From a checkpoint of a small masked image model.
Model: encoder layers 8, decoder layers 2.
Training: 18500 steps, batches of 128.
Data: 97085 training examples, 24.4 epochs.
Rows from block 4 of the encoder of a small masked image model, named by matrix and row number. Rows with one number belong to one neuron. Each number is 500 + 25 x the weight over its row's rms, rounded and kept within 0 to 999. All counts start at 0. Numbers have three digits each.
After each neuron's rows are labels from the 100 images, of 14976, where the neuron reaches its highest value: "strongest on" is what is common among them. Only what is clearly more common there than usual is listed. The data: microscope photos of single blood and bone marrow cells. In brackets: how many of the 100.
# fc1: MLP up (encoder.blocks.4.mlp.fc1.weight, 1024x256), inputs 104-155
# fc2: MLP down (encoder.blocks.4.mlp.fc2.weight, 256x1024, transposed), outputs 104-155

fc1.566:546522509509471538511501513465537478483524559481474506484479515490502462529509475486516501469475488453512497480495460488506479480472474497511527530488463514
fc2.566:528475456496525451489512486527489496534519513458463559491459535459495545525487506482480511502507506514503491499507506527465493509518515465499510532560518495
strongest on: cell type: promyelocyte (27)

fc1.333:444515524534506495500459506500500474470477514504500495519444524492530501453462530536476481454528487489523501476500511512506482504510510462485502483551497473
fc2.333:485477521523549474472465491478517533535527535518544512531515521493514482541498486472495525516450507494482451454486498491475549516527506499482516543467479541
strongest on: cell type: artefact (36)

fc1.744:530502528495498481509576475534516484472536500477520484502427538508498493475507543479491495513427488527498475486501517514492534515478477502514489507486515454
fc2.744:526491539488492519506490491442499526507530544480527508478505503484507468465479501485511502478484469507510507518483515563540537496496533505539476525465489490
strongest on: cell type: erythroblast (60)

fc1.615:516497529519507479488526468430541511471521541462473500451480531501492542526517493515468553501522478499453485506508508507494515541517463532496509493524495465
fc2.615:512483517482483505507487521444462469444482446510496483481500466517507542484507531503515503493501480576548524490512474523540477504474509495504466490490525483
strongest on: smear: peripheral blood (98)

fc1.385:482520452455515509504489529516501494530494458548531464517487523542466485481515539519473465475504511542543440518523476500527485504476508483577482472497519505
fc2.385:520546502509499469496525508484493493527448535487481464485510473482496496476524472502507490478501522512451554493538514514449502534481516461486464564522510463
strongest on: smear: peripheral blood (99); cell type: segmented neutrophil (50)

fc1.484:468496533515466498503533502479518480484492497482493510530515545507552483508464490504490514474536520493503500476498544508492505514475475496497507449512490513
fc2.484:501537536447486506518517524494455555473548486519494535479503464502505515488508465487520488518458478502476540462539554515541521538481484467477515544505514483
strongest on: smear: peripheral blood (50)

fc1.735:532554502493495451460490499484535523497507481469502479500510471491509463538478482459517502483529503494550469525548502501510488504497522476502516536472454505
fc2.735:490523502510499491507486526506533515463524534522462473504526458464536513520505514499524517456505504472499491503467520487476517510500526507490490500473494491
strongest on: smear: peripheral blood (38)

fc1.454:534470482528519503458506483478507474530479477531524510523486561508514477492524523459506464511475526502542512506466500476502537549510545507524535500507471520
fc2.454:473541548492487437549509510561525535475509499458478500489452516490496525445482480552491518493515482487483493513508490531508446478527527513508464523491523502
strongest on: cell type: erythroblast (32)

fc1.415:478528499505483523511463535454478473499453487524461494460474490538504479512499450549510529520482509474474474524492495510494537477502499510528501506485532523
fc2.415:493503532484479510543495512517479469528516451503476481532516497493537531467505472519508499516524468492483515535507478487522493519509517513479541490434498527
strongest on: smear: peripheral blood (43)

fc1.655:531464498493494444484505492483525527527500511504479477500517493499536526484498506456503530464507530497517465536487512490495512512516497541515484446515513510
fc2.655:541504463491504487510499515452511503512452461567471493477543479456499488523518492472496523502518532462465538488500477532528528494538498529489533451529477535
strongest on: smear: peripheral blood (82); cell type: segmented neutrophil (54)

fc1.425:506477471508525446506499497516478501480491504533484496543472538540511503509504494479442509514500498507558519484506489492522471475518550494517532489511491493
fc2.425:527479520475518463509472536467519505500483480484458488526525527508479485503456506486540532455524478565500501443511493506501481516479485519487476488469523491
strongest on: cell type: promyelocyte (30)

fc1.619:502514468508490538504514466508462488488556535494543507516512495509484503519492467522558516467518479479517487509494533459516509482451455503472498512514487511
fc2.619:498531498513499509505467479484505484470489542504541470494510520444521533454508530506533524520513541496465495514471468550481467514545514506546514507550498497
strongest on: cell type: promyelocyte (30)

fc1.272:537501512525522476518503467483507538515507502469493499513509453573525481538490456482494487466512503489477432502490531501523482486461497446513514466482440494
fc2.272:494519467486462543517451509485544472520490515521498476506488502508487477472481512503500471458517443513544502503494514478492513572525537523514543513534519497
strongest on: cell type: artefact (26)

fc1.183:498539481487522502500531489483493495494516505473524481505533445487497513441534493492475530498511523479492506496475479472504548488514537504495514521500497500
fc2.183:468502490481493542522496544486504478541446521464503512530498492519527524498542526526476530495522475511506512492548519506507473508516506531505479493517473518
strongest on: cell type: artefact (32)

fc1.450:523536567463485494530526496465464488485497490455520520501459535537481508465502501544501488511493471481527477534482483529510505475507476488533514444491470488
fc2.450:514473513508525520533521528529498483488513505467453519535501481510501473497479531505497481476540454505483507513482500498474505513454584489507456514443534523
strongest on: cell type: promyelocyte (30)

fc1.181:491503486503475561518520494554513511492494507557503490538479469445468505554506522519497496473518534451462496458547532449529541464504502518497475520470508503
fc2.181:513520505504515507467479516544500525521580521471506539478524550511523506465433537495497523555534491449452481490467503492513509509525531495484470467516484522
strongest on: cell type: segmented neutrophil (43)

fc1.662:489473530475491486441497508529532503508482501502526465523508468504529499500444483513470497467537530521503471510504481503498479517524501531511460504531510452
fc2.662:503539480567512548500459487492501488551546501495493536465489524489490529538480511515493493506494510467510494513542506491502518502457519492476487505453501494
strongest on: cell type: segmented neutrophil (88); smear: peripheral blood (71)

fc1.526:489457502505509475532526508487486509536535528484521494477473503486455467531522516504510505481512464491520486540519524489491542532473467471528516511515530512
fc2.526:546487527511497499508474546518552501490489519529507480505528523507495463474460452544467492486493517475480516493472455475494498504510549498486471453491492490
strongest on: cell type: promyelocyte (26)

fc1.627:530519478510513475504477487496492504450459458510508472479468523527491555476500533490523551497475496467511513499486488492547507489498464468521527505505478515
fc2.627:506476524472533466503506476520487511500490502501510541489547507499523501464462531441490468514475452454501495542485509509515485497507512534496511540479515485
strongest on: cell type: artefact (48)

fc1.755:479485505451529519478539497498492511491503452513533480487471517530464495459461489467546430493505490481570471517446490524489553489542477456447486471524529475
fc2.755:520475483465524528546534487481512510524468471491492467493523525522529501462520492509488501496480531500485507509493524546517490520515488485506512479501501513
strongest on: cell type: promyelocyte (25)

fc1.748:521486504519494520473515520484500520519458533481558488494552536531514495476520469484469501518483514474507522503467515533484483526526540506593482474528527458
fc2.748:513492518505489485548562475547504537519512474448473529520526487458508518476486502499502535509525489457476525488477468524508505471449477494464510523510475505
strongest on: cell type: promyelocyte (25)

fc1.373:525505467480493539480490548525439477523530526498516522526496564489490498492495492500493474552469477484547490496478457510504470513498491608527481479542520463
fc2.373:488509516519511484542467467470538504498506474469503519517481500467571509479448498473512552528485528474445569506493497531524530505497501476477520493493496497
strongest on: cell type: promyelocyte (40)

fc1.542:460532461477531462518505524505493519501537519459489498459489538521520441528515501507500496523462482507553479522511531455506501548506535490513470492530475483
fc2.542:534531518494515498488490476455498501489524465497532482530475485498473499514516474536479505454476523497484495464515521554465513527518535496493493479547518497
strongest on: smear: peripheral blood (35)

fc1.5:487452505522499501537507497504509479479506497488534474521513482486506493455478453514512518501558507498490516489555523537495466493483521480516497481487505499
fc2.5:525526487498506501510481537501507477518485495505475491445522505500472487517565488497520500511500491501472483490461495451483519468514516473518470509544519523
strongest on: cell type: erythroblast (33)

fc1.582:495483498497517493517432478489520460506522451473495505558522488526536495546506525489499525556466519502515480529517451477494507519497533465502531555517498473
fc2.582:468484500503487533460541514473507469512479493475525492527537532478493521486493522498496505491502533508514519490519503468523491472504516530502473524488503493
strongest on: cell type: artefact (29)

fc1.647:490472469493533518480499537493501464538504545530491509534527505484537493449473494551479503515524485501503473518492449541531482527523531535478525515510512490
fc2.647:474515457495519545525486484493524509491506487520480505517552482520463551472509500473492523504480514513523485520497487439501503518514466492474526455493526476
strongest on: cell type: artefact (29)

fc1.610:479487427463511458503512535534469529466517524496486463510470509537473492499487514540503451467496484441495511457483506461502474525498503510534517473494522447
fc2.610:527495494498495510492506481487472495505539522502508512527494526502513484503467512476511508515520495499465508492452494539473503526550518523500482489497468480
strongest on: cell type: promyelocyte (47)

fc1.713:501473514492482461477491485520469527489523510504541487515474459511488557509551493482549493507465511511489528466525470491503487503474545488506464528511544500
fc2.713:481516504541475497516496535469551452512485477531490506508502539488510493479492489537485500498500467476503486484496531510487501560526525505536542489462486528
strongest on: cell type: promyelocyte (28)

fc1.160:491514487454534478533526477526464519503573479500450485479528551505474481555511481499489464517489478542465451463507523518497502546522471535498495504515501478
fc2.160:520464519472501481469481539464518509529474489464530468483468536463483490510504481476523512497459508494512493512522490510515460514461505450515537562486503478
strongest on: smear: peripheral blood (51)

fc1.41:505552529480486508480483506527489484497496521470493484501464477528487545454519465483517501481478471496506466523492475517467504530511543511490461532480483494
fc2.41:522503504507485482498522482509476487526490495493497501484536467502478513495499448503486493509491525533493515481468480523472508498556516521543562481470523530
strongest on: smear: peripheral blood (99); cell type: segmented neutrophil (53)

fc1.90:521488515544508441515468527487502490517536538519507504494481539482438510481478530541480503512515494463510510564514535548542516457441516571520452530518469489
fc2.90:510485524471485483544471504500548558509456470497491517491502481487507558484527517499528526492537497512469490490561535508538522493529496502516503510442502497
strongest on: cell type: artefact (57)

fc1.39:533515456501492517504498543509545449470540459505506495487472453530472449505488520520471501471456524470512486527551513518493479518522497458531515539505474477
fc2.39:530509507531494551477499461547481472489520493518517473461500526489509498514495508494527495470561507475554535515525464510482500448483473550471508485499536529
strongest on: cell type: segmented neutrophil (61); smear: peripheral blood (56)

fc1.602:454498510540532488492486487531510476483484489488494492482477520545485513525492485500512494501502492471495543508493475470493485507486452488505464512491500460
fc2.602:506472523470516535509511506468529517520498482476506550500556492486506535475530541483462462492522479517537463514511513518520507518495512586556529498477498501
strongest on: smear: peripheral blood (73); cell type: segmented neutrophil (57)

fc1.72:487495503523506484498466497543479482521523491520534486510493508541484511450471508444517488486460510504486521502527495539465497461486495537495501479521549490
fc2.72:472481465524486516481486486455530490533543506504494494518469490496493467482486551483460498508494466493502452470439515512540487517493500507507499525506456484
strongest on: smear: peripheral blood (70)

fc1.643:474485521530475516492528504453504500552479492542527526488496479520482515492545472497524443505508527490512505505514479500510474475468522574498523530505494522
fc2.643:514505480521494533539509501453539539507504485467488513444519473519518504480489484519475552467482530531500516494504498512546489505496514490468544493480470513
strongest on: cell type: artefact (46)

fc1.750:462498501459506495504538499523466461482463482529481525561486483499517482540521492482532491522513493484488485468530516523504497461546474492497525471491479477
fc2.750:542551506526522510466463541503545514512508490514474518438480512499463485478494533516455529457505530487511454470540500485528500536474512497508502509496488545
strongest on: cell type: segmented neutrophil (77)

fc1.585:529509466515499502496540471487530490503525501485546502528538490528514509503494498513514490491515539504485501420493499506511502496493540514527494500490521507
fc2.585:488525532488500446501471510523505520471476466492479491505481524466511498491471481473482485462455510523499484531467476505517490492490495476544514499494525485
strongest on: smear: peripheral blood (91); cell type: segmented neutrophil (49)

fc1.279:528494520496507475521434512467497509501500529499486479506468490481475502494458487492490491508511470539505460470534511499513465457491535499507501493515501479
fc2.279:479520486513469536492538489520458511504463471472480473496498517520515479529510472576510529467499505491501545506474524507524495478495479501506483546498530513
strongest on: smear: peripheral blood (92)

fc1.482:464470544519529520514520501482541486517505504502466503503517454547531529494498517477496530519482489496557452478508500473539501536513507476497465508490483479
fc2.482:505535498501480481539472519488507496509509495512485472506477456468498483485556503541466477506548479523492508481501544521536486557504544537521523484485545491
strongest on: cell type: promyelocyte (38); cell type: blast (25)

fc1.118:464501458515490475513522470533503495499501488470506526518505470514537490480469506528509452526507473509479518526496490524471492473511519500516538519516500496
fc2.118:481541547490529535468510487486480468474491505514474519544505479528469546519453548549487501454487518514581463459504496459511524505483520497456521487515509513
strongest on: cell type: artefact (42)

fc1.444:490479514512484491503488499518544538448474503516529499516467477507495524565518498507500494512497518516466496501547529536515467520489525516529489497519462524
fc2.444:496523490469480507490471477503492513521548523508496484515502491479517547480498510488510547457491516512523494493445465500514524519459494521429513521506482478
strongest on: cell type: segmented neutrophil (46); smear: peripheral blood (42)

fc1.562:457502526491510535521516483510478488476458472516518504499470505526511518503517502496474450476480523502494524437505498473509492485476494489561495497539515444
fc2.562:521475500534515481471485463491505521475501524499521473525515491423494531534452526491519483552525477508484482518483492557493459506493498520504495473455501481
strongest on: cell type: promyelocyte (37)