config.toml
dataset = "microscope photos of single blood and bone marrow cells"
image_size = 48
crop_scale_min = 0.5
mask_ratio = 0.5
encoder_qk_norm = false
encoder_parallel_block = false
encoder_inner_norm = false
orthogonalizer = "newton_schulz_5"
batch_size = 128
Rows from block 6 of the encoder of a small masked image model, named by matrix and row number. Rows with one number belong to one neuron. Each number is 128 + 32 x the weight over its row's rms, rounded and kept within 0 to 255. All counts start at 0. Numbers have three digits each.
After each neuron's rows are labels from the 100 images, of 14976, where the neuron reaches its highest value: "responds to" is what is common among them. Only what is clearly more common there than usual is listed. The data: microscope photos of single blood and bone marrow cells. In brackets: how many of the 100.
# fc1: MLP up (encoder.blocks.6.mlp.fc1.weight, 1024x256), inputs 86-171
# fc2: MLP down (encoder.blocks.6.mlp.fc2.weight, 256x1024, transposed), outputs 86-171

fc1.483:185116115069087183104050129040118050132138126098116152173148173165128130150109173133128159143129179172111120056129125193141103158097109171125164116075145076198116119131113138146132124148127103177131152138119079072180130130175097133170129140120089094143101094
fc2.483:097136139117132121072103119154129146135050095156149138144126135109082136132141144121147055154112190053081139084117169104198158043105129109161097137176157123067194125171104157081079120129094170124150134139140136062109150133158121109149158155121135174147077142
responds to: cell type: eosinophil (27)

fc1.648:161141107154165105180113123137178153141127192089155105149125112107105131104108071166108074170189123099104109145178157109105105127096109097100164123122119140135182139135120143085084092156100090148121127123137116175162102060120033141106096160127162109084067108
fc2.648:112184145151107134109119121186077128109133126129102188111068124123162104114106060125160153164108144110088133139069125156128213065125171154116071146083135084189050088126165080048180118114163092116110080107121148093110102148119197115145116149107182094098175123
responds to: smear: peripheral blood (36)

fc1.453:149141131215135086139117142161179110090159119210105123097115129147135042124101195181057135138176088142151132124142191136114097141137135157110135076118170097125172079148102116143130135162123157112150132148121156090100156195145102104161101178142080113109062131
fc2.453:103150128103176132143158106096075136125072114135150113097167048111081060099114086193102103123074153123168101096158138130075198113152131143138108116154128103151186106115132192104086155118073089178133108108148125136115111160134147139111203168136117124128124147
responds to: cell type: eosinophil (45); cell type: segmented neutrophil (40)

fc1.257:158102166091124102104080083133092109102137057121142100122102127141143198145101152118158127160073161101140107192090068168111117117147112121077107178130170081160147188106149122093120162157192105175130140147117088104175141150145109114133126132112078085138114138
fc2.257:127148089170138120064132147111173108152141143125110171121152126135117149133142112142170151183116120114213157140129140150195112123178117116130155079120175152171048216162148177182148092134083112136129126090136083129131152157081190065094184095120126117180114150
responds to: cell type: promyelocyte (57)

fc1.166:150133137134175094115086150027118100112155093139192108096094193129129191175068104090170164154101108149115180095085139124099091121146139152099238073108073091099136116078109102094138068148140126180157158148103087177092132108091206170144105153127181132184198122
fc2.166:104066100087099151090145145168174121134114121104113091100125046158094102092080086119089110126104122122144123152138140116125201152136101132175182098121135184088125137125119097085133124166160138154118084144177190167098157151046080149122090217124122128118120093
responds to: cell type: blast (33)

fc1.49:163097157089062192110114148089141135150132137102069119135157075103116146063114123072123191110104142154131121135194144157141140142155052127110131151125165049199177106090172153120108090084140144145080158082148097120154132143121169085128223167114109117142122125
fc2.49:135165172162106111158112114118122133143130107086128127058126182046149140157156144174163095125148117079085162150169122146115150124107135158110142129131083197098187148116115131139103111089131117127163140153163169123154119156132093178191164179153165137107088121
responds to: cell type: erythroblast (60)

fc1.358:186158136138199135120146138158138122140070123133161095134159125165128108092093103125147109157076160113157136125153153158170196078137115184134159102053151128132136174148077168122114131123148110135159171114115126131170130093116119089121118147048129101059129125
fc2.358:073080152107067118165135142130127162130118116109105105079105157131134156148178195093154124146173066095080130073113099144161083149140068106154146162187096176143201136122118102135121086104141177109090189096150146080132160116115140157124155116116059084100178148
responds to: cell type: artefact (39)

fc1.476:110147174205115133141127184166132193129071137148176088110117130140098190126104119147138192149134147131049153087092117065186154130161138132111125170094112111154083138160089104105145160161104104125109135221138111135162152179104138154169129086068102072093141128
fc2.476:151118094144102100163106137111133125105164111184131098088091099093100066054115137130135145103136094167060076149105078106190131168128124172064095170118192113136134177089136096132097065115128139038159090095126134114124135101113110096084163144094132108087164175
responds to: cell type: artefact (26)

fc1.7:154150076152088105087118185068096047156152085176158202069096117136141050148081134096087088179143162115112169108144174134157140074082147140097140175076093111094115115111096182132159130174131088177136155129155143115148105126196167050138082149149116139066105111
fc2.7:107172165143126129132106075101161072102157173114133110160164178129148107105177121085158141129141073164077132167157088147078131106113126106232126095114153140135156173157163069186118054127114110099151115163105092146148098172123129133136081106130148168077065148
responds to: cell type: artefact (57)

fc1.139:088154071167053148150090179089108112152113096103157116090107152125141096117112086145105189130112118149118202139131142123134209116120161112101159191074108130076116133102129122191109145105091139201094068138130133156104127069076163131167140108123187110213111102
fc2.139:113064131081076147093169102153124123162177131081146171190145154147070112163145185119135128091105089170153163158084130160094093132089039086128101095158094124124097118105174136088147168109115149074079096104091129117095144095176153155081135099128160155109142141
responds to: cell type: blast (28)

fc1.16:155107132154126220134115121120121169126114134141131156130124083142124141082116160121128132099147116137197185115175210113087170120076165163115142154035171112138115141096109110093082137075115123152133113192123143079135114127119133090140122100138129083145123168
fc2.16:108153107154163179155126151230114106142111153068129185136098106195077157174089093202160139132133117136121134141106152058123118143079162146126138080134124119131136125145078156086192137139141133170106144128104126117082151122096104116109151158124139128097123078
responds to: cell type: eosinophil (27)

fc1.438:140134133098143140118167155154073119146114174155140146099121130146165135171137155131100106115163130102124104097104149149214129116121117081155135202134129172043112140108147140136137123098129109090119120144183140122196180127152097145152133118119173117115102172
fc2.438:140155141122133088124065183145167101105113136154157138114154088111100183142136088069147097121141159148193089090133139183097112136144128102121117074098141072164146121089095091160107171118146134114109101162138084161200120162165133131090132186104170075110144138
responds to: cell type: eosinophil (40)

fc1.474:126124073170111120172122090162080117111162191120119149175118123060122132098169139085114088138135136126121074149128189113109123157121112166118127136116122141067155098098156025141110159085146093159155080125112088167072159095143115119116157184129164152138099175
fc2.474:142079086094178173211155093157083154141208161160092112105107115163138145093197102132125096141100102097130132083146092100181131192140083129109113135161157108085147137113135086158144133130123093113162104154137105215150169136143086177175177147172133158117114174
responds to: cell type: segmented neutrophil (53); smear: peripheral blood (52)

fc1.443:107148139074154089170115085135164208163126119074146139140082132178133097129143104135079158133060152130122128125050133139093154117116149089081128129169157166178126171118110128057125129136182107122116174168127136147074142158098160123128142113120086120111126199
fc2.443:102129143154152094157122122072127128081143144118096133159126139170090107100162166136153180134151076148090120074102161150183117142104100152119124172120168101144103108146177041212094112127108160094103137112159156160153074119157124084168114170096147106120089152
responds to: smear: peripheral blood (73); cell type: segmented neutrophil (51)

fc1.495:101102117147102120091173112138107205132094068105156195100134125065132137081161112176155086124116094136056115127114187109187104098145133081147168110175118085168108171075127117100094124140119133132142115145116135109107152181111122096141096108092106190158154088
fc2.495:180144115195134117117191169099125122119176133111110182111091151133153176164136143101185099163151107068136156131157146084152076185111118145174163086179096117142120142112156096127116105101124172111164146076079086166122110127099163152147109183091094122121127124
responds to: smear: peripheral blood (81); cell type: segmented neutrophil (54)

fc1.121:108092129170201110120142130134096157075104140165134123133135150119139108128106131167134055068149124104218146136141109120095172152070137121108089129139069141202126048112136076172108147078106128131067138122144129162190109158164108108074095135104110143114127095
fc2.121:142141138137149137142095070126161147155107121074142128174153135125145126078110137141178152145130129164103082162138180136121135101141117186152147108147143144132110147130127101154066128104134188170110112138082200123136102137154089099135178177155131095153092108
responds to: cell type: erythroblast (41)

fc1.338:136142150106192130179109139129133135126071143116064127178123090129114143095157165108138177138113166147115111208163101111136140126150102167106160138091098130133123134119148114182097152161129092111142122080077085139159165135097092115166093102045121052103125166
fc2.338:092175111174097083134056148105111118123110104102151140122193161102105112099085104171175146068101094089089158124138094145061128138158104126142108122095093123158116093135177123164049138163127160102115081159161194113090062186150127146164084100116112133146138105
responds to: cell type: erythroblast (41)

fc1.633:164168158078137156172108104173146117092186114156045109080129097108109083085124159133093146097143136116124111115121146161084140158173132102069075100086142145077136095138102088123089167136115121076163172116094114116050112149200138138083112155146146118063112170
fc2.633:123215135132144164115133086170141098122113199139072096105155140200129168101183138145165121134100145141080127132122108127176198109092098115115134161166107107129165064062149077103084163126140102110165154197069109160091117111099118181141144161182127115080157143
responds to: cell type: segmented neutrophil (87); smear: peripheral blood (63)

fc1.424:157130101100121056151134168144107208188197144092145108155129096181150146234142163080143130193108182141114164134124093145114078093144115116069110119164088143144125166137125109069186135159131165172129111144152096101121108078147087065116147081137115096177181138
fc2.424:142091143071126133105152163139088089171128154092128146109141074157184095099118130117108121130123097132129163185104124162128134139137131186170171139118189104149101101171034109178127120194102169082106176094075133105129105089158115170089101120122154148130135116
responds to: cell type: blast (26)

fc1.282:087163114112137105140130127178168103125145122157169105110108113123142137125125099101173061121151129162106101176124099146100157113122099111117085097093173095097146119111108169127062127098119103120153101106154166099112119192177174167153098123115144139119112097
fc2.282:119133051088087113102161147166098089108127186130171144135132127167116141141129164129101132070115157090148162101073104189101139135153061174120141140132155175114146084089150120149129090076097148126110165117155097128113111128108108131092180096125114114079086084
responds to: smear: peripheral blood (100); cell type: segmented neutrophil (52)

fc1.436:173103144109140154152190107107070164142133093184082118139130185128139115144159135109085052037175107161163099153103090116094153142131103132111086121108105112137202102092129141145089111041186091107171137146139088172128129131121203127134091106147134088060142158
fc2.436:095123165105139099081125134120108150060147159139125115210160184151125093090118160101128118134119114155061119116168120124037121070126115111115107165142154194129098092124128153079088115164103144110130129138152147158077099072089096171162115106120099101142120163
responds to: cell type: promyelocyte (61)

fc1.733:121131192131166112099142092197110058097150169107125119119175083107184143124158157118091084131161120087201109093136109097125076167134128112137205149061193134133188099085139167185172118078118059100134104126119138151083172122176148116107083155158159128154141111
fc2.733:105181152104200122144117188168133051069135168135173103120165134114066130117145141126108129154130136137116136174114084130104139130131116044089190136148043135207108134118126179177180176179096109145120073082137115088141121141147144176080174105124088121119052168
responds to: smear: peripheral blood (78)

fc1.407:119106091083188137096132135142100082184116153101112210127162143055153105168086165077180139118092165133166131103140108135168122140145166164116137147180101115057109144161106126119102186168187127154137061134125160155119120149142109146102133177147137143085105142
fc2.407:130135121224052139138090106118125141118118135125149120087170113141101144136166090129082124131147138144135171130155170153095146177105126092088082136066103093167113133109118125146164118136049118140096120126092102102091134131128116134120121068119109104107143148
responds to: smear: peripheral blood (96); cell type: segmented neutrophil (46)

fc1.675:148148131145115170099091128196118103100080158070111165138128113131092108098091154150145066120124087112122134147094123163126144116161151126091130103077079109117084110152124123141117168105142112165090139142117143154151189119134124125138144104100165097085096114
fc2.675:073101070122126098081100152125122156153137077136090120180103085128112157097121082128156123117117125175176134153074130168116076132094158139123100095144139144125142217216068095095107134136107108142127127149178141093078178170122153104119137118132152127151193132
responds to: smear: peripheral blood (57); cell type: segmented neutrophil (56); cell type: eosinophil (25)

fc1.510:110172140145064052123134119105131070156122155139147112105166179113144129098107104122074124137088041174105108146057170126079093080069134150154150153141157099168124168103152124088115192178127189112161093131118150008157088078090122113100161097191119092131157144
fc2.510:089114104123083076069042102161123141062116081080070094131165145159129148104133134172160131140161137119119135144142092116115106154114148120123144131102105109058141135134078113121147103165198098209148162114152144122075098174138129140162108185144134150090177068
responds to: cell type: segmented neutrophil (48)

fc1.489:122139185179116158117151143142134073096069130114188114177128111157124153108060197135098078128134095117142136123096150102069128129095167088146113177138129118165085129106116080114128116145131162092120101171197133086109145120101167109130116049165118108099073168
fc2.489:138118137141097133141174184105135191081149064173133071046121099107154155196091070124183113120158163126124125189144097129085165103088113160159072073117164124118100132166091125115122145155126143166091134172161129110131061159095129064150079106083117144133131098
responds to: cell type: eosinophil (46)

fc1.740:128095136154140095149118155173160167123107124128162179096073141103143103119123199082117106124204118096124157182113137133089105134154138093100115126174150083135132035187152135185135101123095155096091153147146123087147138094124201112134124095059123125126091111
fc2.740:132111120136124143133060137107109168076175134110132172209135087126126143158126112091123159151102131154111166138114172215081106100158130141118128159102063095082189100161105077151154136070123122112208127046153124125202131162167086131109167220092113124183132132
responds to: cell type: erythroblast (33)

fc1.456:088141179084132121134067095134156110141143101114188139200116130111121139148107171143098141089125119038134107200124139107170140080139155118090097187130105154108113143068080146158123050107102156177138093128110152118060118135103157088169134141102154148154176074
fc2.456:182119112099068161119184090121155117155163132064126159132137106122111159155162124154148100142113078133103043132200089165180132183101122113124104140198099091082132125136158069159204131114098146157139137130111201112118185041149133143131141091143114105137131110
responds to: cell type: blast (26)

fc1.662:108111094139093141112072191146112105111156083146165100134182151121103141149085110145118165117178175067155130085158156149148101122131104109090148149153135079121108119154156127149156206153102045141106199159173141134114095089135105142115115183138127103144063141
fc2.662:135145110100126090079128110133172144148112117121072112175110166160136119134180145159112165083109091158058156146123079152150119150124161103126120100122142169045145088130133164160165087147113119084126092141119135058156087109207163104176152148091115046119153122
responds to: smear: peripheral blood (75)

fc1.411:146180118141115139131150143121106140139184115101163187111108121113166131090055064092205097145088060126130082138132117140185113054119146181131182156122080105122120100110123133111114119135130145123116152095110169184097145128166100157193130132142065128082208114
fc2.411:090093076181127087054164142133140155136085172155106140128154105174140102079159144182124126180172092160139127111153130102147143122089133136181124136069120189014136141105178168117119099122091173081123117080144143097149155106088133056100142156177124148116130088
responds to: cell type: artefact (46)

fc1.759:088118115144098099110142135093108172108135125098119145102136128129129118117109119145099107177160170105175145105068173130142130153097113113124143117128171148193138123165133123097108117081148169113120150128139130090120094154194078052070114170190126125151091152
fc2.759:109087114136182086143109185140154179118112099098103095098161110162150158142113119141093136075111133140170163125194164175109050124161126167122147090103149170116105123138095186060109162148127139124072072149206119092138133155138080114107101153094143135121150087
responds to: cell type: eosinophil (44)

fc1.481:100117154146168062123183159137105114115162129140084123121075156068095085104153078183143120152141119089115141127080161145166126093116139128132145157084170117104096134138114098107060152115131130144160121149155162137126117114138151147085131107125109171142121153
fc2.481:102146140148152122187145134128155122108155122072137135137129058143036198107112134151144130175104099115102143157182114157151198088208126127097151120193065112115156105115143201169117140070166117158052182103148165162175115122185092085120156165126063124124133144
responds to: cell type: segmented neutrophil (42)

fc1.273:160135143120115128091127123139087115153153151101098182141187136103123069112055104148111144146106110137103091113174185122132120030086150104129109159103048090109156124083109163135068103190128138168187146105150150146163110148146134095173133107124149163073174120
fc2.273:126128120121088152090186111151111134205146151120127116164182169169095123085149128151073085164166102104138183157138137160174132108110137109247156130113096212128162068073145158146088071111135132142083173104099131155166137170115111134137121098084137152098125121
responds to: cell type: artefact (31)

fc1.235:145094152184133170106092114126114153112090153119105090137139111134145118087136162079157156149159075109151148161089106153122203123124121111092208118179097082152144157081113170097072100086179134125079090120153085083155126111083156194169189119127181090127175110
fc2.235:195153113087201133119077072158132142130167151147137101114115084108145124186114133130123166120104101124130121166137138121183140146138147144094158111085099128093159171162086145115130109150164178140130144151109160094142100133117128166143128151120096127096110119
responds to: cell type: blast (31)

fc1.127:135112118103100116124166163158144152121247129158128103171209108160164113114166149157142137075147140120129132088158099104107145136163078128156106106138172101152169067169146102161161124140150107159099129080065136170131148122089106169068191131133130069119112109
fc2.127:117134133054171136078150056111132044230133137167100130130072179148152111099111120187104110134122138125175095155097159137107121119144195116159090095143063101183157104157147089104119146106135163094165105144155097070099175108129117131170169149112149101065137165
responds to: cell type: lymphocyte (34)

fc1.143:152122080106110103152161102115119100146124107156040130151138089082131045140163119169139149148116157130155147038196146112161163156105080134153073102114143095112164211116085111146108128127131166148169133135116153104177113116183134198101122144054134152082101165
fc2.143:111130114118164088087130168140124176083143174177166101130150112105112153140108117070123171103117099177134199047152158106165129096157126084134172088204063099169121093112167135170170104109162118165184169124106097150157145133113187135153151087180101182101106108
responds to: cell type: eosinophil (40)

fc1.172:125180148164124104196131106102106075140150108133127161137115116124134123168094095132092149120095134108169213109188189173137142089077142111061135189122089157142069158132165139085136180132130139135126090125177139108128101192083133090157125119133124149103167196
fc2.172:169117118140114118072135126107177123144124144128142129129134143126164182121161134145137110137135117128088115115149116087111101161138089152112130066087118100105179116130163108168114118154087123136110188165137135174094147145195121109144097110086077112129145093
responds to: cell type: lymphocyte (52)

fc1.681:098205122135067099154111162104120154092106151112115094130124158121109120189065146124154145134095124080083140146124073132167048113054123134152100088170163114119123177157169076119141125133145172134076110043089150073200110106119142087108185121160093107159101157
fc2.681:179062173096106109114105159154099100116149050127190128148143114165137137101158142144087125141166142184199129114089139048136075150151106115117153169126210131151083140145094156099198139109140174109128147114117116174115148128088168110099081120114088136146147174
responds to: cell type: proerythroblast (32); cell type: promyelocyte (27)

fc1.362:113140110128107102161150171113126180102107161186126116059144138120162127153149124132084142149086110150136160145094128147050120143147159180129110172114165109086142078145149138087092149149205088147127155119162137122123155123104162126145117168081143071135156114
fc2.362:117119137068152153134099197160078075136137135106128139121147106114082166061079128103131150163102058152103116103052111092129154126132104153121171081146096079175114068108152177115132180098150080148179134150105148124111182068165151146134194176093131125112099109
responds to: cell type: promyelocyte (28)

fc1.612:144117098188089152121131072167146084124172109203143176095117137171133141150123122113136180142198133179176207113117201182109134093119072138070133124051155082089123082147112118116151093075135102176135153121158144163120170145103130111098098128120135117109169138
fc2.612:158073115083067052129073149143144106147138133126087099146122134167172113135124110128144176182154149089134158068083159063096101096101189121191125170159143109085113160113166175125112186207136152116093150131102105158169084179151125096115165077130114158108186161
responds to: cell type: artefact (29)

fc1.399:155139067174059149144170079105099095164107140105151135120123124107183099086086091178123044099172103132168103135137093111139142172164071129110062097164097142112095105086120099092132170096150131188045089172151098137187156106160089148080092096129115164053135104
fc2.399:073163161126165107105109133056127109141145184093106099141074185139057125063101128152135128139186185103088130144129164101114127162104096137148116135094161156150138107164088127093130173119138197159116127141091097124152108108189093123185143145113197086118106133
responds to: cell type: promyelocyte (26)